From a checkpoint of a small contrastive audio-text model.
Training: soap at rate 0.0029, 6400 steps, batches of 256.
Data: trained on synthesized solo parts of chorales (CocoChorales), 39062 training examples, 41.9 epochs.
Rows from block 8 of the audio encoder of a small contrastive audio-text model, named by matrix and row number. Rows with one number belong to one neuron. Each number is 128 + 32 x the weight over its row's rms, rounded and kept within 0 to 255. All counts start at 0. Numbers have three digits each.
Before each neuron's rows are labels from the 100 clips, of 14848, where the neuron reaches its largest size: "lies over" is the class under the peak; "responds to" is what is common among them. Only what is clearly more common there than usual is listed. The data: synthesized solo parts of chorales (CocoChorales).
# gate: MLP gate (encoder.blocks.8.mlp.gate.weight, 1024x256), inputs 0-85
# fc1: MLP up (encoder.blocks.8.mlp.fc1.weight, 1024x256), inputs 0-85
# fc2: MLP down (encoder.blocks.8.mlp.fc2.weight, 256x1024, transposed), outputs 0-85

lies over: silence
responds to: note E3; tuba; note B3; note A3
gate.425:142114169160104072148122083138116175046100174101152077086084157121136068092143137121187108126124102118142079180131174160150082159128137117130113118155115141148114171162148192132147096120130126122163099106050137166147128148154060087179163133125095120146114102
fc1.425:142106181102109064112139106175123157097164175127132110114096119150127080131133134136156144143150117163216110198087150184097152147166122137118104167162065142154162121118128141144164114148119148085107109083113154163137118171150107131111191106174159159108178134
fc2.425:134131153065153169105136090140079084117111176107184119145140076198090103104085162125134143090063087139161071101048168079128167129080097154109087121050071135086140166131111123113123143108107132099147096143142131076100167129179184143151116104086141115089088185

lies over: F3
responds to: tuba; note F3; trombone; note C4
gate.690:024132107105136127095130043153086097140131134113138096126139130139121104155097098139119149169133141123083156162074145119201165153117159149088186110147152069155072159151168120133155135101148108174125142128153165187151055069135141134136079158026115108101152070
fc1.690:139123093148166101128107181094120135095166099075133052141124122141154127180118135126045144111098121154162086134156131130110103055074125110133132108093120136110195092078145135126116134176150140110149097137172106086118147164083083167139105093176173106152154149
fc2.690:089114117106131085091103215164139151137130132155141149174112186106089135176134154109087098159146088103161170193110125158156073094098119105114167104120156119056176124060086119136111098173072131163139172128083151134138112141137154092124092119130116072152120101

lies over: G#5
responds to: note G#5; flute; trumpet
gate.311:111127145126146108140160180155100136093045126114172119092113059122104113138152123136134108078121193140064193090160136137154139149092153108117105110087122123120162154049094111160129108064123131186068109161129126112143093152173061081110098084111082128182122141
fc1.311:044132073138098125148136107097168154104171185111134080168121084145154067098131096089125157148150129114120096144112086109146120075118115095097081101143135120124086164121132126108130140119117119099173154127146168169146121157159122149158181140095129141152130104
fc2.311:171138115084100114125115153111108096103094114125114140158129086206120134106059137127143107133151120126114103168118113068144127123139133098119176138190111136105099178092110144046099108116123076091198097133116116127138100152122158080141122120177117116184147101

lies over: F#5
responds to: note F#5; violin; flute
gate.94:123148095170070156063173170118092137116067153116174130143201121142129145115124113123185154113119043169139146120112106086142071110126138130187152078074136106119125131123127160129173113119131144155165138138125060085150132120096105129125151090124152151104151128
fc1.94:117138123030074128132097146128113138118101209108165188139099151111119155117106123114178110094105174155148184145185146142133146137082164133097150201128110181116118115098163104145107133059130105107160112082118071094092123155158090045164102159107070140134131124
fc2.94:166125089145104143085111134153120124094115149083112126155119133111104177096071102129039095083148116133100121146125099132121139160106175144088071131123142165120143087123085116061141143131092108085107150086132128116181145124064147105099113079179129131096155110

lies over: F3; D#4
responds to: note F3; note G3; note D#4; note A3
gate.155:174180105088143143084121137136122111094120132156114186105112088117098179143146124080110122125149083098150147091102122126191206197107114109096146085081204126136134087108140085137111159160130172163150163118082143165152071141120115161081103134115148112066140108
fc1.155:077133109121092111138126120102126169159169106206162111147144187136080104131102084132147138142127168155135115145105051122124099110168085113131047115069108112069074133166165128132072146103128098105142160125148152145125169131148121120085072101078124171059157112
fc2.155:178111146089134008125135106170129085093113169118082108130114130133141093124098132108111147140130143129149138107142147117160120165148162174150141118208214097113102171100131117146112048123122087148136108155110168143128124167124126120220110072135084116123148111

lies over: B4; D#5
responds to: note B4; oboe; violin; note D#5
gate.756:155139104141136154086103119126123106107111111109135076123091147104149184191115156079156156108134122074045133182099177159169114112054108148148156106138090092145126137086099081103075086132081188094074135178153124115129111090120136147109163113116097117127118109
fc1.756:131098132127112128108104126108083188142132112096139109124082156135122136178116072118195155082168146156188150155215056097118137098139169122096131147084108161100157102121194191149117098073095061119114116162125141164110077164133149136134132133133058137119114167
fc2.756:162137162148116107090117123084128077071144102088142110105170122131198173116191162189137155222162029133078174199134119142176143099174163152106205120116075160130147159128093113162139203122152151102107131091130128152077143089096148172109118051136101195143142171

lies over: silence
responds to: note B3; note C#4; note D4
gate.262:134144039098112105080072146181107130139153117163089104152110090166118153134128136147196089135120119127124208078111156105151067148105049150201090087131154132121124087107111092109110137126086140126151132118108182120162153096128072159108111108146136169150147152
fc1.262:097137088126110106088072190155128116173067078156111091127117077153102184100123112130191083120154143108112184043118091109161079156134107171196116162125144138183175080088092132153132121138044169099125105119085116118147138172114089093082169101155110163149130128
fc2.262:130105098138126113144099164122157111117108089154108140153155137093151165137102181153179164141148145088113142126155137162152204079140089130128129097135187092101136093057137155084125175137171094133133133121169089110126136120071093081118112126196172121146206100

lies over: G#4; G#3
responds to: note G#4; note G#3
gate.757:127129112154150094108129130117092099085146126119155095202167137050031070085102162108150119147105112150151167055148175098080108198196115206130135159138107127121133096061132148125112113177144104103147114146146163115063114114103145111149138141080107121108176132
fc1.757:161142136109139046140175123191115102108148100141142075170142074096150042061128120142181147155073161143113128089154140168127119147136093148061170153149184101175116088103100204181141091081117176161139172058147116139092155140167135163137134154133098137132115141
fc2.757:119081107164152135140140138104091110100164131108110102130091097088103116177066140143138058099123160069133131101109194125103132163075142165127089090124096138084113170103153070129180124062157166139115151131122098076147110164106121127102122107133109137114137124

lies over: G#5
responds to: violin; note G#5; note A#5
gate.646:145118109079121132173114189104157153165080155093192084092112114163136196173139116160186138096111125136086121147114155080064126126164156104072152153104133040146112186098142145181142150160083126161149154112130122091118131152110004142143149141107149167113142154
fc1.646:249145147141124161108114108217118172168109125121161091096130151172138191046095114106118167105122101165129154137148134128038153128167130100079154107131163110149121126146118127128116118158100082114118163117095118094142154150146081122116154142129108140121173124
fc2.646:168163157139177158176082114108155131131108083171109192085019090198143109175106150136177044173134114137234159109120159104135168123078159129158155118124084128107095169117104119142096157086156122158160116125130105098125162118110139117099104123130137089096119128

lies over: B3; A#3
responds to: trombone; note B3; note A#3; note C4
gate.581:150101100114082109074140078092158131123108170081055118149136118121114108149151118190113101115108183189092056090127107063125168184154112170153139127076125154130103141142161077157162113145102139117095132110147173126153221160140104156179114118159144181118130163
fc1.581:139191139128126129117150156102116134107164137037176125134181144109141067158109174177124101103148113147140140091136093127179105155129123168152115127073106120170126065156132130139090143119162136090058177147158152103093140061127079102183143096107108129116174153
fc2.581:141099128129150128102196153149142135129135146097101121130135098123133092102101159162076160123162157177084140133187163101141207120184108096131180070121127051164151084128087085129112071144121072045173110139131198091172126135130155166131105169107144114151110160

lies over: B3
responds to: note B3; tuba; note C#4; note A3
gate.615:136107175176079113103132113101100101157123106148098095111082195179133208103142119086130147159064084182141115087129137073115082138112125117072160087113131092128119152115092145131104097157119100154170138115092137147095122167130146138150135105170091132172135130
fc1.615:197141146123153175166100094157182106165089151136111091085109122080108040084121065117179101113158154017128107188109097163137172133169142143090153125106135161142161125173134144143102152142081168121119146126114115106100127143146108153150106079170180090052159145
fc2.615:086171042150107161137077175122133199064231144105136140094084164122127131088131117131170083100166143164115101156098092129124170133088093086179140184177157162199181167196120123150153179055118146072115161131131173110146133104168135162089114071114129148099106163

lies over: F#3
responds to: note C#3; note F#3; cello; note G#3
gate.392:090077127128199159087145081168159120117090119153120146139135083125183089123143182132149157210133089089145073117158154147098157171093150136138129100103139077147119168116195086108092140112145085108128040115149106140115164184121100174143081126191127151165127138
fc1.392:123178135137111066106103176132126124102149152161209080058142118132083139126120105102077037092154134118158159139081138087101116102129113104099154157141094207110075153073118122150126096109124173127158152128081161081116077097165125090084156161167146177118121112
fc2.392:149123134120105170147072122033135150195130146132104121144184176073147160097078079134123145125139131067125098182103118092116157161163097184132192146121158106159067140109095137194137218080131106061119129090098132152146098142155086114111147090148107146117161125

lies over: F#5; C#5
responds to: note F#5; trumpet; horn
gate.304:136146089089119163120136117145130162132117135127152134216154148143147134140151116021115120183118087126100167090156168068192129110111149123084135143110159156126069131107131153163150096122190141051078113105134092120157142136139153145131161097119146107120094101
fc1.304:096139133070137157103075154076144098136138179075098200098127118117068104195129125137083117084170158146170106148065073176100111141156133150141150134177111154060124122106115066120131137095109150174188109132091175106160062131134152134160124180118137155149184130
fc2.304:127067086091105125119082077062077161095136149093136125165109173103170094189096135100118114178123132143103159130119094148118103153096148103165163124138110093090122116179129137110074091196176173161026145111123091171119156138147053164093085170127137130089165182

lies over: B3
responds to: bassoon; note B3; note E3
gate.515:192153148124169143136148106100153172155127049101185119125095099131137153171124158161145164145123111146091132102099130129103102108137147173162133066106103123083177065177126169113159148140145052117139108149142138109157151090137155147151129168136102139139145121
fc1.515:089099142132106169123115112163095102142110080069151105116103121098166137135128123128145137083096078148100179129134096162137128098169144165090153109134126144115119086112141103102145087159117167154136140092090142112143158183070126154141062123090141137122121179
fc2.515:102167094152174191126137117156090154143103099154145064148136073108192142066114117111161137153132088114156121153092173057076152127120174150152197117131121173169120148154136122127131157105126163133129104111116132100114100094146156137081133172151139111124113126

lies over: silence
responds to: note F#4; violin; viola
gate.749:150141094126129124159108121098168077129177152140130144147073198124081124067078103129138087150111129153164130133061150136160143131116076107172182103101082126057150131154109118139110163162153105166183095114099116175116161076120106186161122106133195207149134160
fc1.749:148170162133083126181144122161143150153105171128138116116059162158081114120134111148128091110112139125066171116036160162111131140074145137165162090112120127102168096110152158190099145134098099175150092161096131148074059097162134109054156071137133150127095173
fc2.749:188108121067144102150190155136109113144148118099040102167126184121084218072143159114087135123099127164126144189164129093102178124166153169105111182159117124074130153115160141156184140159112177159142155091165106127129140141126115086128129152126057136123156187

lies over: F3
responds to: note F3; note G3; cello; note A#3
gate.710:114122129071101157123085109137147155130117177096048152093152179167112127153160111125137160157104194067075132083122086124172107096101115059166095122151165178116144104088139112109119049110138147101156135089142110113069134121100132198128122173110119204173111168
fc1.710:148081130108144200088145102134142177122111072127113229150130118186157087163105150194103159179201126153137146102183100138194139099085149100124108099127108117118137128134168119107127189050144137080188164080078136133213126107144128178139213168141144089052157124
fc2.710:122103129154148154086131121086130130122086110144114167146155081120069056131158126188169156150130076148080100077190131123147136116099131061125158104143193124093151127078165124101039185163139127117056121114132117103155173117112137144113106129128159184095153088

lies over: B4
responds to: note C#5; note B4; instrument: violin; clarinet
gate.351:147124152135101156133124190088192141088126126154137163122155104083122164178106113104154094075107128161127139108091109138137137096153130032133079133123147203118183133120093120135109071135069124102120159119166154119130138095103187141122099177157140126131128176
fc1.351:156128178120128124160148163173181115166137106113149157144137191125130107194066105144176126131102131115111064107135126137106110127146096107130148121121123116152142057122156102131107098145081104112179098129122121148107171094135127118121140157074070121136157186
fc2.351:122127125142136097169094111126116122147181181067102124098123116140120142109126131091145126154133114133162184147137134147155191099119119173151161138104037145162167145197129123127117142091148085162128165076091144099165159159162076131155185134108154141135100171

lies over: F#3
responds to: note F#3; note G#3; bassoon
gate.517:124115157118147194085137081139159080085089138118183149167095080104136087083079089136193145098117145181145020115084160149140116159070129142113143184114129151136141140168183126186161080078112122100179087113126108178127131154131106129101135135142145098127156102
fc1.517:097141127136110138152157170137093148110191105114111097093162169138112146158190091114049123179146139101127166135126123138104116101255103119157121057177135088106091126103053128087059149175130148196079166115121124094144092115135178178155130138163136144164105141
fc2.517:151057120095175079118086093128124114174116123118138122165128139145068143115131132116153168136155102110102124153158063167128072116109116121140088096092120152119130079177139161101156139116163116165081137124114163172139190146177137138106141085100146104116083186

lies over: B3
responds to: note B3; note C#4; viola
gate.326:149094099158114175033094151135135128077063187058112150146185170096183165161167125141130104158107132127105128159134091113228163145094112116145131140142158137138110143123084151114154111145090137062154190128118098112169176103115118114096150109140165095128134103
fc1.326:125209128109167115179137077097150098185134097118103147070091098154135097119035121122045096119194122155189181141114128125009153067109154128078082088108114134186180137143125116140088170062153131141113140104073131147125163086137147156201146145124113134125138149
fc2.326:149099140230084183077110158089110118176088167054080184058148089078148133136108120165144129148150138132132121135147106121111082161128116151082162120114157131100150145145170164111111138111155151091135140141177133117097161144142149131135153153129163109141177162

lies over: B4; B3
responds to: note B4; note B3; oboe
gate.526:115123082125161142149116156113177069108109119104136158140093136107169136180148108152104142107153138149148183136182137140140150175109174117124133113094087153129107113134067148116113111148096116155113176112130090090119103165112108105191144102169140150140179148
fc1.526:119133054154143108063176138125153122133142134117165218134138131149088192169126112117131124144174100112202149064169163077133125132164098132139146103113138123131125118176166114122145151111135130104155124091141098112118161110135102098164150062179134156135138057
fc2.526:155137128139115097080074148133181151105075149148146133148177118167162159174142171088166142101143109104099129139114111218156171077093109133177092137116127127134139122150138152174168174089171092221060136187110104142143081140123099170125167175123200134108127102

lies over: F#5
responds to: note F#5; flute; note E5
gate.329:164075123130123100156124104172095137103121105140125116136120135170164113172105142135135154137158096143130149123122159137115122137159149052101094134115135148076137160083122115109110146119138080100117116026125141095141165131161185120146159162158131125136114096
fc1.329:122149155097120128139064160103167147171033162087180097149151086089124136113154174120144112126069142141146073139127136172153135144088146129140132078119137074159145127153083117150145102164187161137107147128119159117133128096179125154231114094104130076101097141
fc2.329:092132112115152170186127177066163095065093074134146089148148099115125121079052106128109136188169093121156150119144141141079118168121134179130146174117162143109105125114096143182168111071114175183145111113174098212126120121126158149128099128118117189145088137

lies over: F#3
responds to: note F#3; tuba; note G#3
gate.638:143144121114130134073107108162132094135118122185142091136163108129134106108102170142133118133145137179102196195173178074112161133113097127109106084076167096121188188157131142108161131147108083119165194157146108139145096100129155153115124133105122168120119109
fc1.638:125122149099083207101144108161098127114100174175126142105133164202153068128114166159103120113153141110081117089131131129097122139152158185136113118093124054147121147103125117086099071187116121124141148147120084199087070120123175100098148042158114154101143106
fc2.638:158109158157115070152067168099150164157105122149032141140105087104172089135175101149103134090131144125142087123094107148089147114050154140139128139142136149107113120119129095119155123124102107164067097123168105137144175117128059130112146109058099128156139167

lies over: silence
responds to: note F#4; note G#4
gate.724:173097064138120144124113154174138138161147140176130195107112114127079120121153129092115197108113122102104138108096169137124165076054127142133113171125179149100162111152145080099111106132143086149144104132124122196144094119099093185105126091134174144103153098
fc1.724:179102097171162058111116122115112139130136107142111085154119128133136214121110217077133163127129113104131125128102161139088131061128133134168161079102138168090134074170142118139138115124098136172161144140068090147100138125097146140099071123133115129017118056
fc2.724:153125109167134098103141157171088190131161128078118074095089129121122131157174135185075056125157154085122146142098159086087129110210073172149155119184112094128087148133053141139125158120106163120089183164176079112118120091172088084126136178179152057145137118

lies over: silence
responds to: clarinet; note G4; note D5
gate.723:169128128170173172173142137097130141130060071144102099151099068136132107096128145161147123124178152132093159147118115108096089165112082073126092137108106165157155167153108121182138124142147148134100112039129159097082118137161168097102083173145169118132102162
fc1.723:101136128143083112132139149162101103145081078120125121102129192179135124138145113163074096113220156112166087136112118126045089182107166093089098133138134086128159118130112188095138155141132123096065146183128148163130113092078112134134185093144138122109144117
fc2.723:161105125118101129065109082137098077136140126157134125123089181130111128186140135119140112103110095156144160091107129172143057134133122127136136140218106130139155105114213164136128165133150078107119143137143140113144136192122165163104175146200220159177116108

lies over: B4; G3
responds to: horn; note B4; note G3
gate.139:156135116107155132163070090136181120101123165107078158113179157104106104174141144145075156167110175112116117139199105176184166147110139108062100125147068144193143130124048158208142113119226151120122119151090170109131122124162128129118138093182114120165171131
fc1.139:065097176131101079047114126069092131146146084125151096135115163104109116070160088151171122115154060125170182111081160108064110146117089116173154128085195134061062139128190085105105143103075060110139135101124115092141127159123136150159094148112132128116078163
fc2.139:110163048108117133119156084130097178135102141140056130165130140125110136122087139107194072142158123167130120128170140137194167099118107166101206134163143135108133109095066132135150126118162137181191099151170142151115147142137086138168128173174130073116149148

lies over: B4
responds to: oboe; note B4; note C#5
gate.261:136126127182137185072157166098134129153144102096168104152088130073152142072153137111117114131145185150143132116198112087102100083155137180040156124104094122181150081099071110114121119143166135159096099156155091112185137081126127155166102136146121182149131206
fc1.261:079148164122091099125091147100195118176128153093099126105109175142090079122214182125127100138109058162132162185113080109116133109137130098122130170086134103161165134179179080112124229131113148117156168099144125136171108142078140187123108071144120106109155151
fc2.261:135099107106136134176119109067134134136116166143122168088139175110177053156107125125110130183134093188136099167122148089125138117144121147169123128186110098077150169111125148120069134172121082184128154145142187124127119057133157116135110159160132121139151162

lies over: F#3
responds to: bassoon; note F#3; note G#3
gate.695:111153179109166111126171088085109105098047130039128121150169082075143178133128115143111103103192161122119140149122045153096160135116108103119165161086087099148088140088102146148119192074125099165184168226108127140150156120042101232126136150169146090121131137
fc1.695:117120080146165169160099109095138100203197100157096142120134154142116108144132095114150194125113138111118141113128136046128154136142096140151119152181179139127124137110151225120189122125126140095135082136137189071082160088118123081191156130127157162134143085
fc2.695:142072190120166064118134175136080139051101190096143100127188116137098116102134120124122120143118091191077128125127126106095124210137172169147135123102139122134142155178155151128154072175163160113092113120127059100163085145166079121151156176127109139123168116

lies over: B3
responds to: note B3; clarinet; note E4; note D4
gate.274:146091110132057076079157117101135104099099148107142196165142153020102170149130197127168164095110131114111154144125117127123103147062112169145098087122167124123114148112098163143164148137105117081118162170101105115169140159140078114134173140085141133189157124
fc1.274:115142124175132135077119127100083115134147152117139234152121096077127130158103168154122141160091101103125171082099113120139121127096158117133139119091117161108086147116148102078098157097059119080124122137087167140108165091193046090151140122098122148152109127
fc2.274:039081129184152170088138134157144233145079147127163109112054163090133104107118147112120148129124130164116169143142136104108184104137139120112149148093126114129142152182126094109161117124114106090230101119114107179162152072150115130066145145104151099106109033

lies over: B4
responds to: note B4; oboe; note A#4; note C#5
gate.456:149099097134077183124125172055106151116144139107148118084117141181119162154129209098163152151079079165065148093152162120124119150138118115180105144141153125134096151121136081184067130102134153142140171087160157096123145088160113127134094152106091169075163149
fc1.456:167127101164173218134105166110143203183091112159182167177123098157121160105174093136127125122120086195158140179164138123132175139154155104104145125144151127134158128151117183171136121160143139115120119153130118099100104167127121105174117098068168117116078085
fc2.456:087134126160109137140186115108142146138110115157158182144124131109151131085131171224163144122113154125128080123104112175145155133137152153083065100151107119114072134172091163172147116093142124146158113100099216143125168127081115116135173121153113112136125170

lies over: silence
responds to: note A#4; note C5; flute; viola
gate.579:195190130157115099111099082093145155107095086140119156124130132111186097119112096106126122124173208143151128048080128165182157161162112066098100116146140140115134183153119149101154179183142152135117099159148098160148146147049180199107123098103125137128120132
fc1.579:115083082104089159106134114097140081199141106152119122074130133171101070132104173112127081116098124172080102185173158096124166138080116148170171144108105070124142132106117111126076096136124176170137190151136084184075117075163102072096127154123169088112167113
fc2.579:112129103137114144099173182077128104174131142132104122114100175145130078163187142127192134153172130076069123098084091122162140113123061146148119110145111070147192149138093122135164151148122123155077127142090129116177119175118099142140101143058150167076208127

lies over: B3; F4
responds to: note B3; note F4; bassoon
gate.622:098129133182157159107161149149137144114150136123100134151117173193125103203129104113141101108181109155146158137085189172154106132143073175149133105136124222145177058161146130117104159164124132103122113069148131176131140095137090119116075129127103078170122087
fc1.622:086102152142158115127185097116155134105171063112090152114168099146114176142175079082127062152127106110166133069120155110138153133155094114164091080115108092163119115197138189139106126080120158148131131080141137152151172142151115130123129064146107151126191142
fc2.622:139137072187164129151132127165174138123105127098095148160113136109159153163161180182171116088133168072137133143171144182092130144055103114153113162177172113167043150141180140119116140081156153141094153205109128072134108143142076136069106136123122150198148157

lies over: B3; A#3
responds to: note A#3; note B3; note G#3; bassoon
gate.230:141077153111132113135120086196077129086101174116135158185105140156120099124090129181124158168085139109123117112171121156103104099143165170135129120086142115111153121190156072106129133126151116142090163160159159137125126126115119151152127121172223124117138135
fc1.230:134067195088121063107125068162107109095104142109123148164113211161125086184134127163104139092136125119086128111165118147131174153116157167113094178160107168090116140176125097124118129147139113114072142171171157140110186126126055160179177150164180129149097094
fc2.230:099080138174136186160177128128150128124155139134094152100130156131129146155102165146153073193126107103149192110143131155095098127171126136162106096125133179163137183127131084074125094116163101087135188083121178135135134082123040155150133126130127094107096111

lies over: F#5
responds to: note F#5; flute; note E5
gate.637:170079179161115051121131177079151149108125129160129095114116120144128074208107138096130086099164136129114188120131155212145140086167126098096139119080133132129099111145165103133117124157136127077117126090162116106156129166121152163120115133124135121053174100
fc1.637:092129070074097176135119115170143063050159147099107067124126190087162116095115108082109181100122103106171094118153140102087108139140151079134077138115167126136103126119151134132151155123082166101145140090095160084092168107056154146146206132087098095158193107
fc2.637:150127149120176106146140167063129104148194164151152074115161149162057064165088079108130169104083191085109151129121107175095098113150076172143137159125106141143127127070099144115129126132124086106100153100065153132083108219136159146188123148139197127119150160

lies over: F#5
responds to: note F#5; violin; note E5; instrument: trumpet
gate.79:122176143128105133151170089146121124132139105116195106066096100120099162090102084146095124114138135099117152136088077162172124098103125130119185092091120077118127148130111089182096139140112039107109110159116152095096170128123139170073116125143117114126130121
fc1.79:118109195130117161168120151111105145095163148159221087133108127121112194061096118114110122110098134138115167036164111185179077113112083132094137118094153135134140137157106145109140136122151032090158125149128103134128145137172080138118078105081081124070093117
fc2.79:168105083105157127157162179139074022125144136161059122101135136113145131196121117134111155142178124097064139137108103160108168147116181109111124113092144079095115136171085075156145110157123103111119070121158122070086149116089101109158171104138142221145072131

lies over: F3; F4
responds to: note F3; tuba; note F4; note A#3
gate.437:193122161123142148147120072130126151133100085140144138132092105070122112192139145111169155114157156083138170168114139110106092113119155095163079156125123119110158114097104164109122089108124124158127117116083108193126148114158120150141084067123139074155193108
fc1.437:100072144091104117143120091165176103107135142104132089167138176049113087129190108145124085093125175166154130098080197153049116106102117207145112149141124145181120145134157160111120087140111097076171069134205096139101117172123145132095195154149141146117139107
fc2.437:154122118147076158084141152123111168104138168170089121103125174100128092120140120102080143113115155143102106169121162113129094129107114131134089119136094162160144069139143126065164158097105140163167122101164156093141207190149096062070057090129144090087098111

lies over: B4
responds to: viola; note B4; violin
gate.470:140094118148141181156115090123138195157077127121138080112134111132104158168130137158142109141081125104116094077173068118135143087123098157067096159081102173111133104057098146166093070155146088054165137134073144136115125119112119041170106082130085160171126073
fc1.470:122160114146110110163053167115171165113120118142074086195173095212093103125174156131127143156150117109140146142163138162141126117084175189108128136103052134106177119081086127169086107149122137077118136116104087138101181105092124084106155131181099117186121127
fc2.470:123164110150077151180079167150110119118124093124166103143153146186102126122084078163119178137121140088075157087125167117159117160102177102076077127141086080166142087132106104095136124132145088194102147097151126098111126153166071157112166154104128115110170205

lies over: F3
responds to: note D#3; note G#3; note F3; instrument: bassoon
gate.677:167099113137122088134086136130140088129118113148098129168139120113136147134173171138180109137163143139170101077065162157150146084119156133159071142108121185108129143187102157118116097150105140160151145100135139143073129154118144163141176123203156127098120095
fc1.677:081141107127119122085114149148123113128124117131100152110142094143099151080056121113116143123102146085080115152120140100089137140096168157161127167187197160128174109155174156088160143087135178141143118110141076116163170121122112123162197097050021133175112160
fc2.677:166056132129108145137114174089096056096116141084115104106110088141146124102112132157124136173115166108100118111135129115147153113156135131090208112150135121150129127157153160068129105127144113165107091152108118083101149092176162112084112143114112077123160109

lies over: F#5; F#3
responds to: note F#5; violin; note F#3
gate.415:166089144087168065094163153115095161161054140161094157159120105160168136131154110127194075185149120122123135143075149199109118119087169116114108085115122147100146153139116123176158154179076085154113159115166127175106099194124109135124107086178131146099072154
fc1.415:127084105112142118108178190066160173124064111212109106149134147162083128144148098079163047158172116103122142146131146207107113093125150128080088117151100139089178121134106062157124175143094143146109115109164124138066129172127112156130101138182132143099158139
fc2.415:156173162174096139180174156167163125129129105146165124149143141105108175102142117118119141122136086191148126124184130112177168067166112152136179168139164090116127131126110099089126108112132144135158196140121130102130166104145129101127109156170144175089107144

lies over: F#5
responds to: flute; note F#5; note G#5
gate.248:087090142169149169128102129101130169188134153114159135071135154148116125196183127114100148248120134113146146171127101157144128137089129176101164112084129160052128123137165079146147055153100058133111151136146181090105159109157164098079160142083159158144134118
fc1.248:129176109137079157127110157154132126095111120113189160170126075142093162083049189183116147108186132126140078143124149151136121146152152164109105160124116141132104155074062147132125153100159176092093115121162117130096098107114101125160100077160143065127103087
fc2.248:163128179138055055122101154139138133103134092100090103111118157128121129113095079127134137129123116115187125136144200112143142149104161080124102146119171110081124133106077103095097112125167171102116118131174150182086153150123117108153129137171099149133174191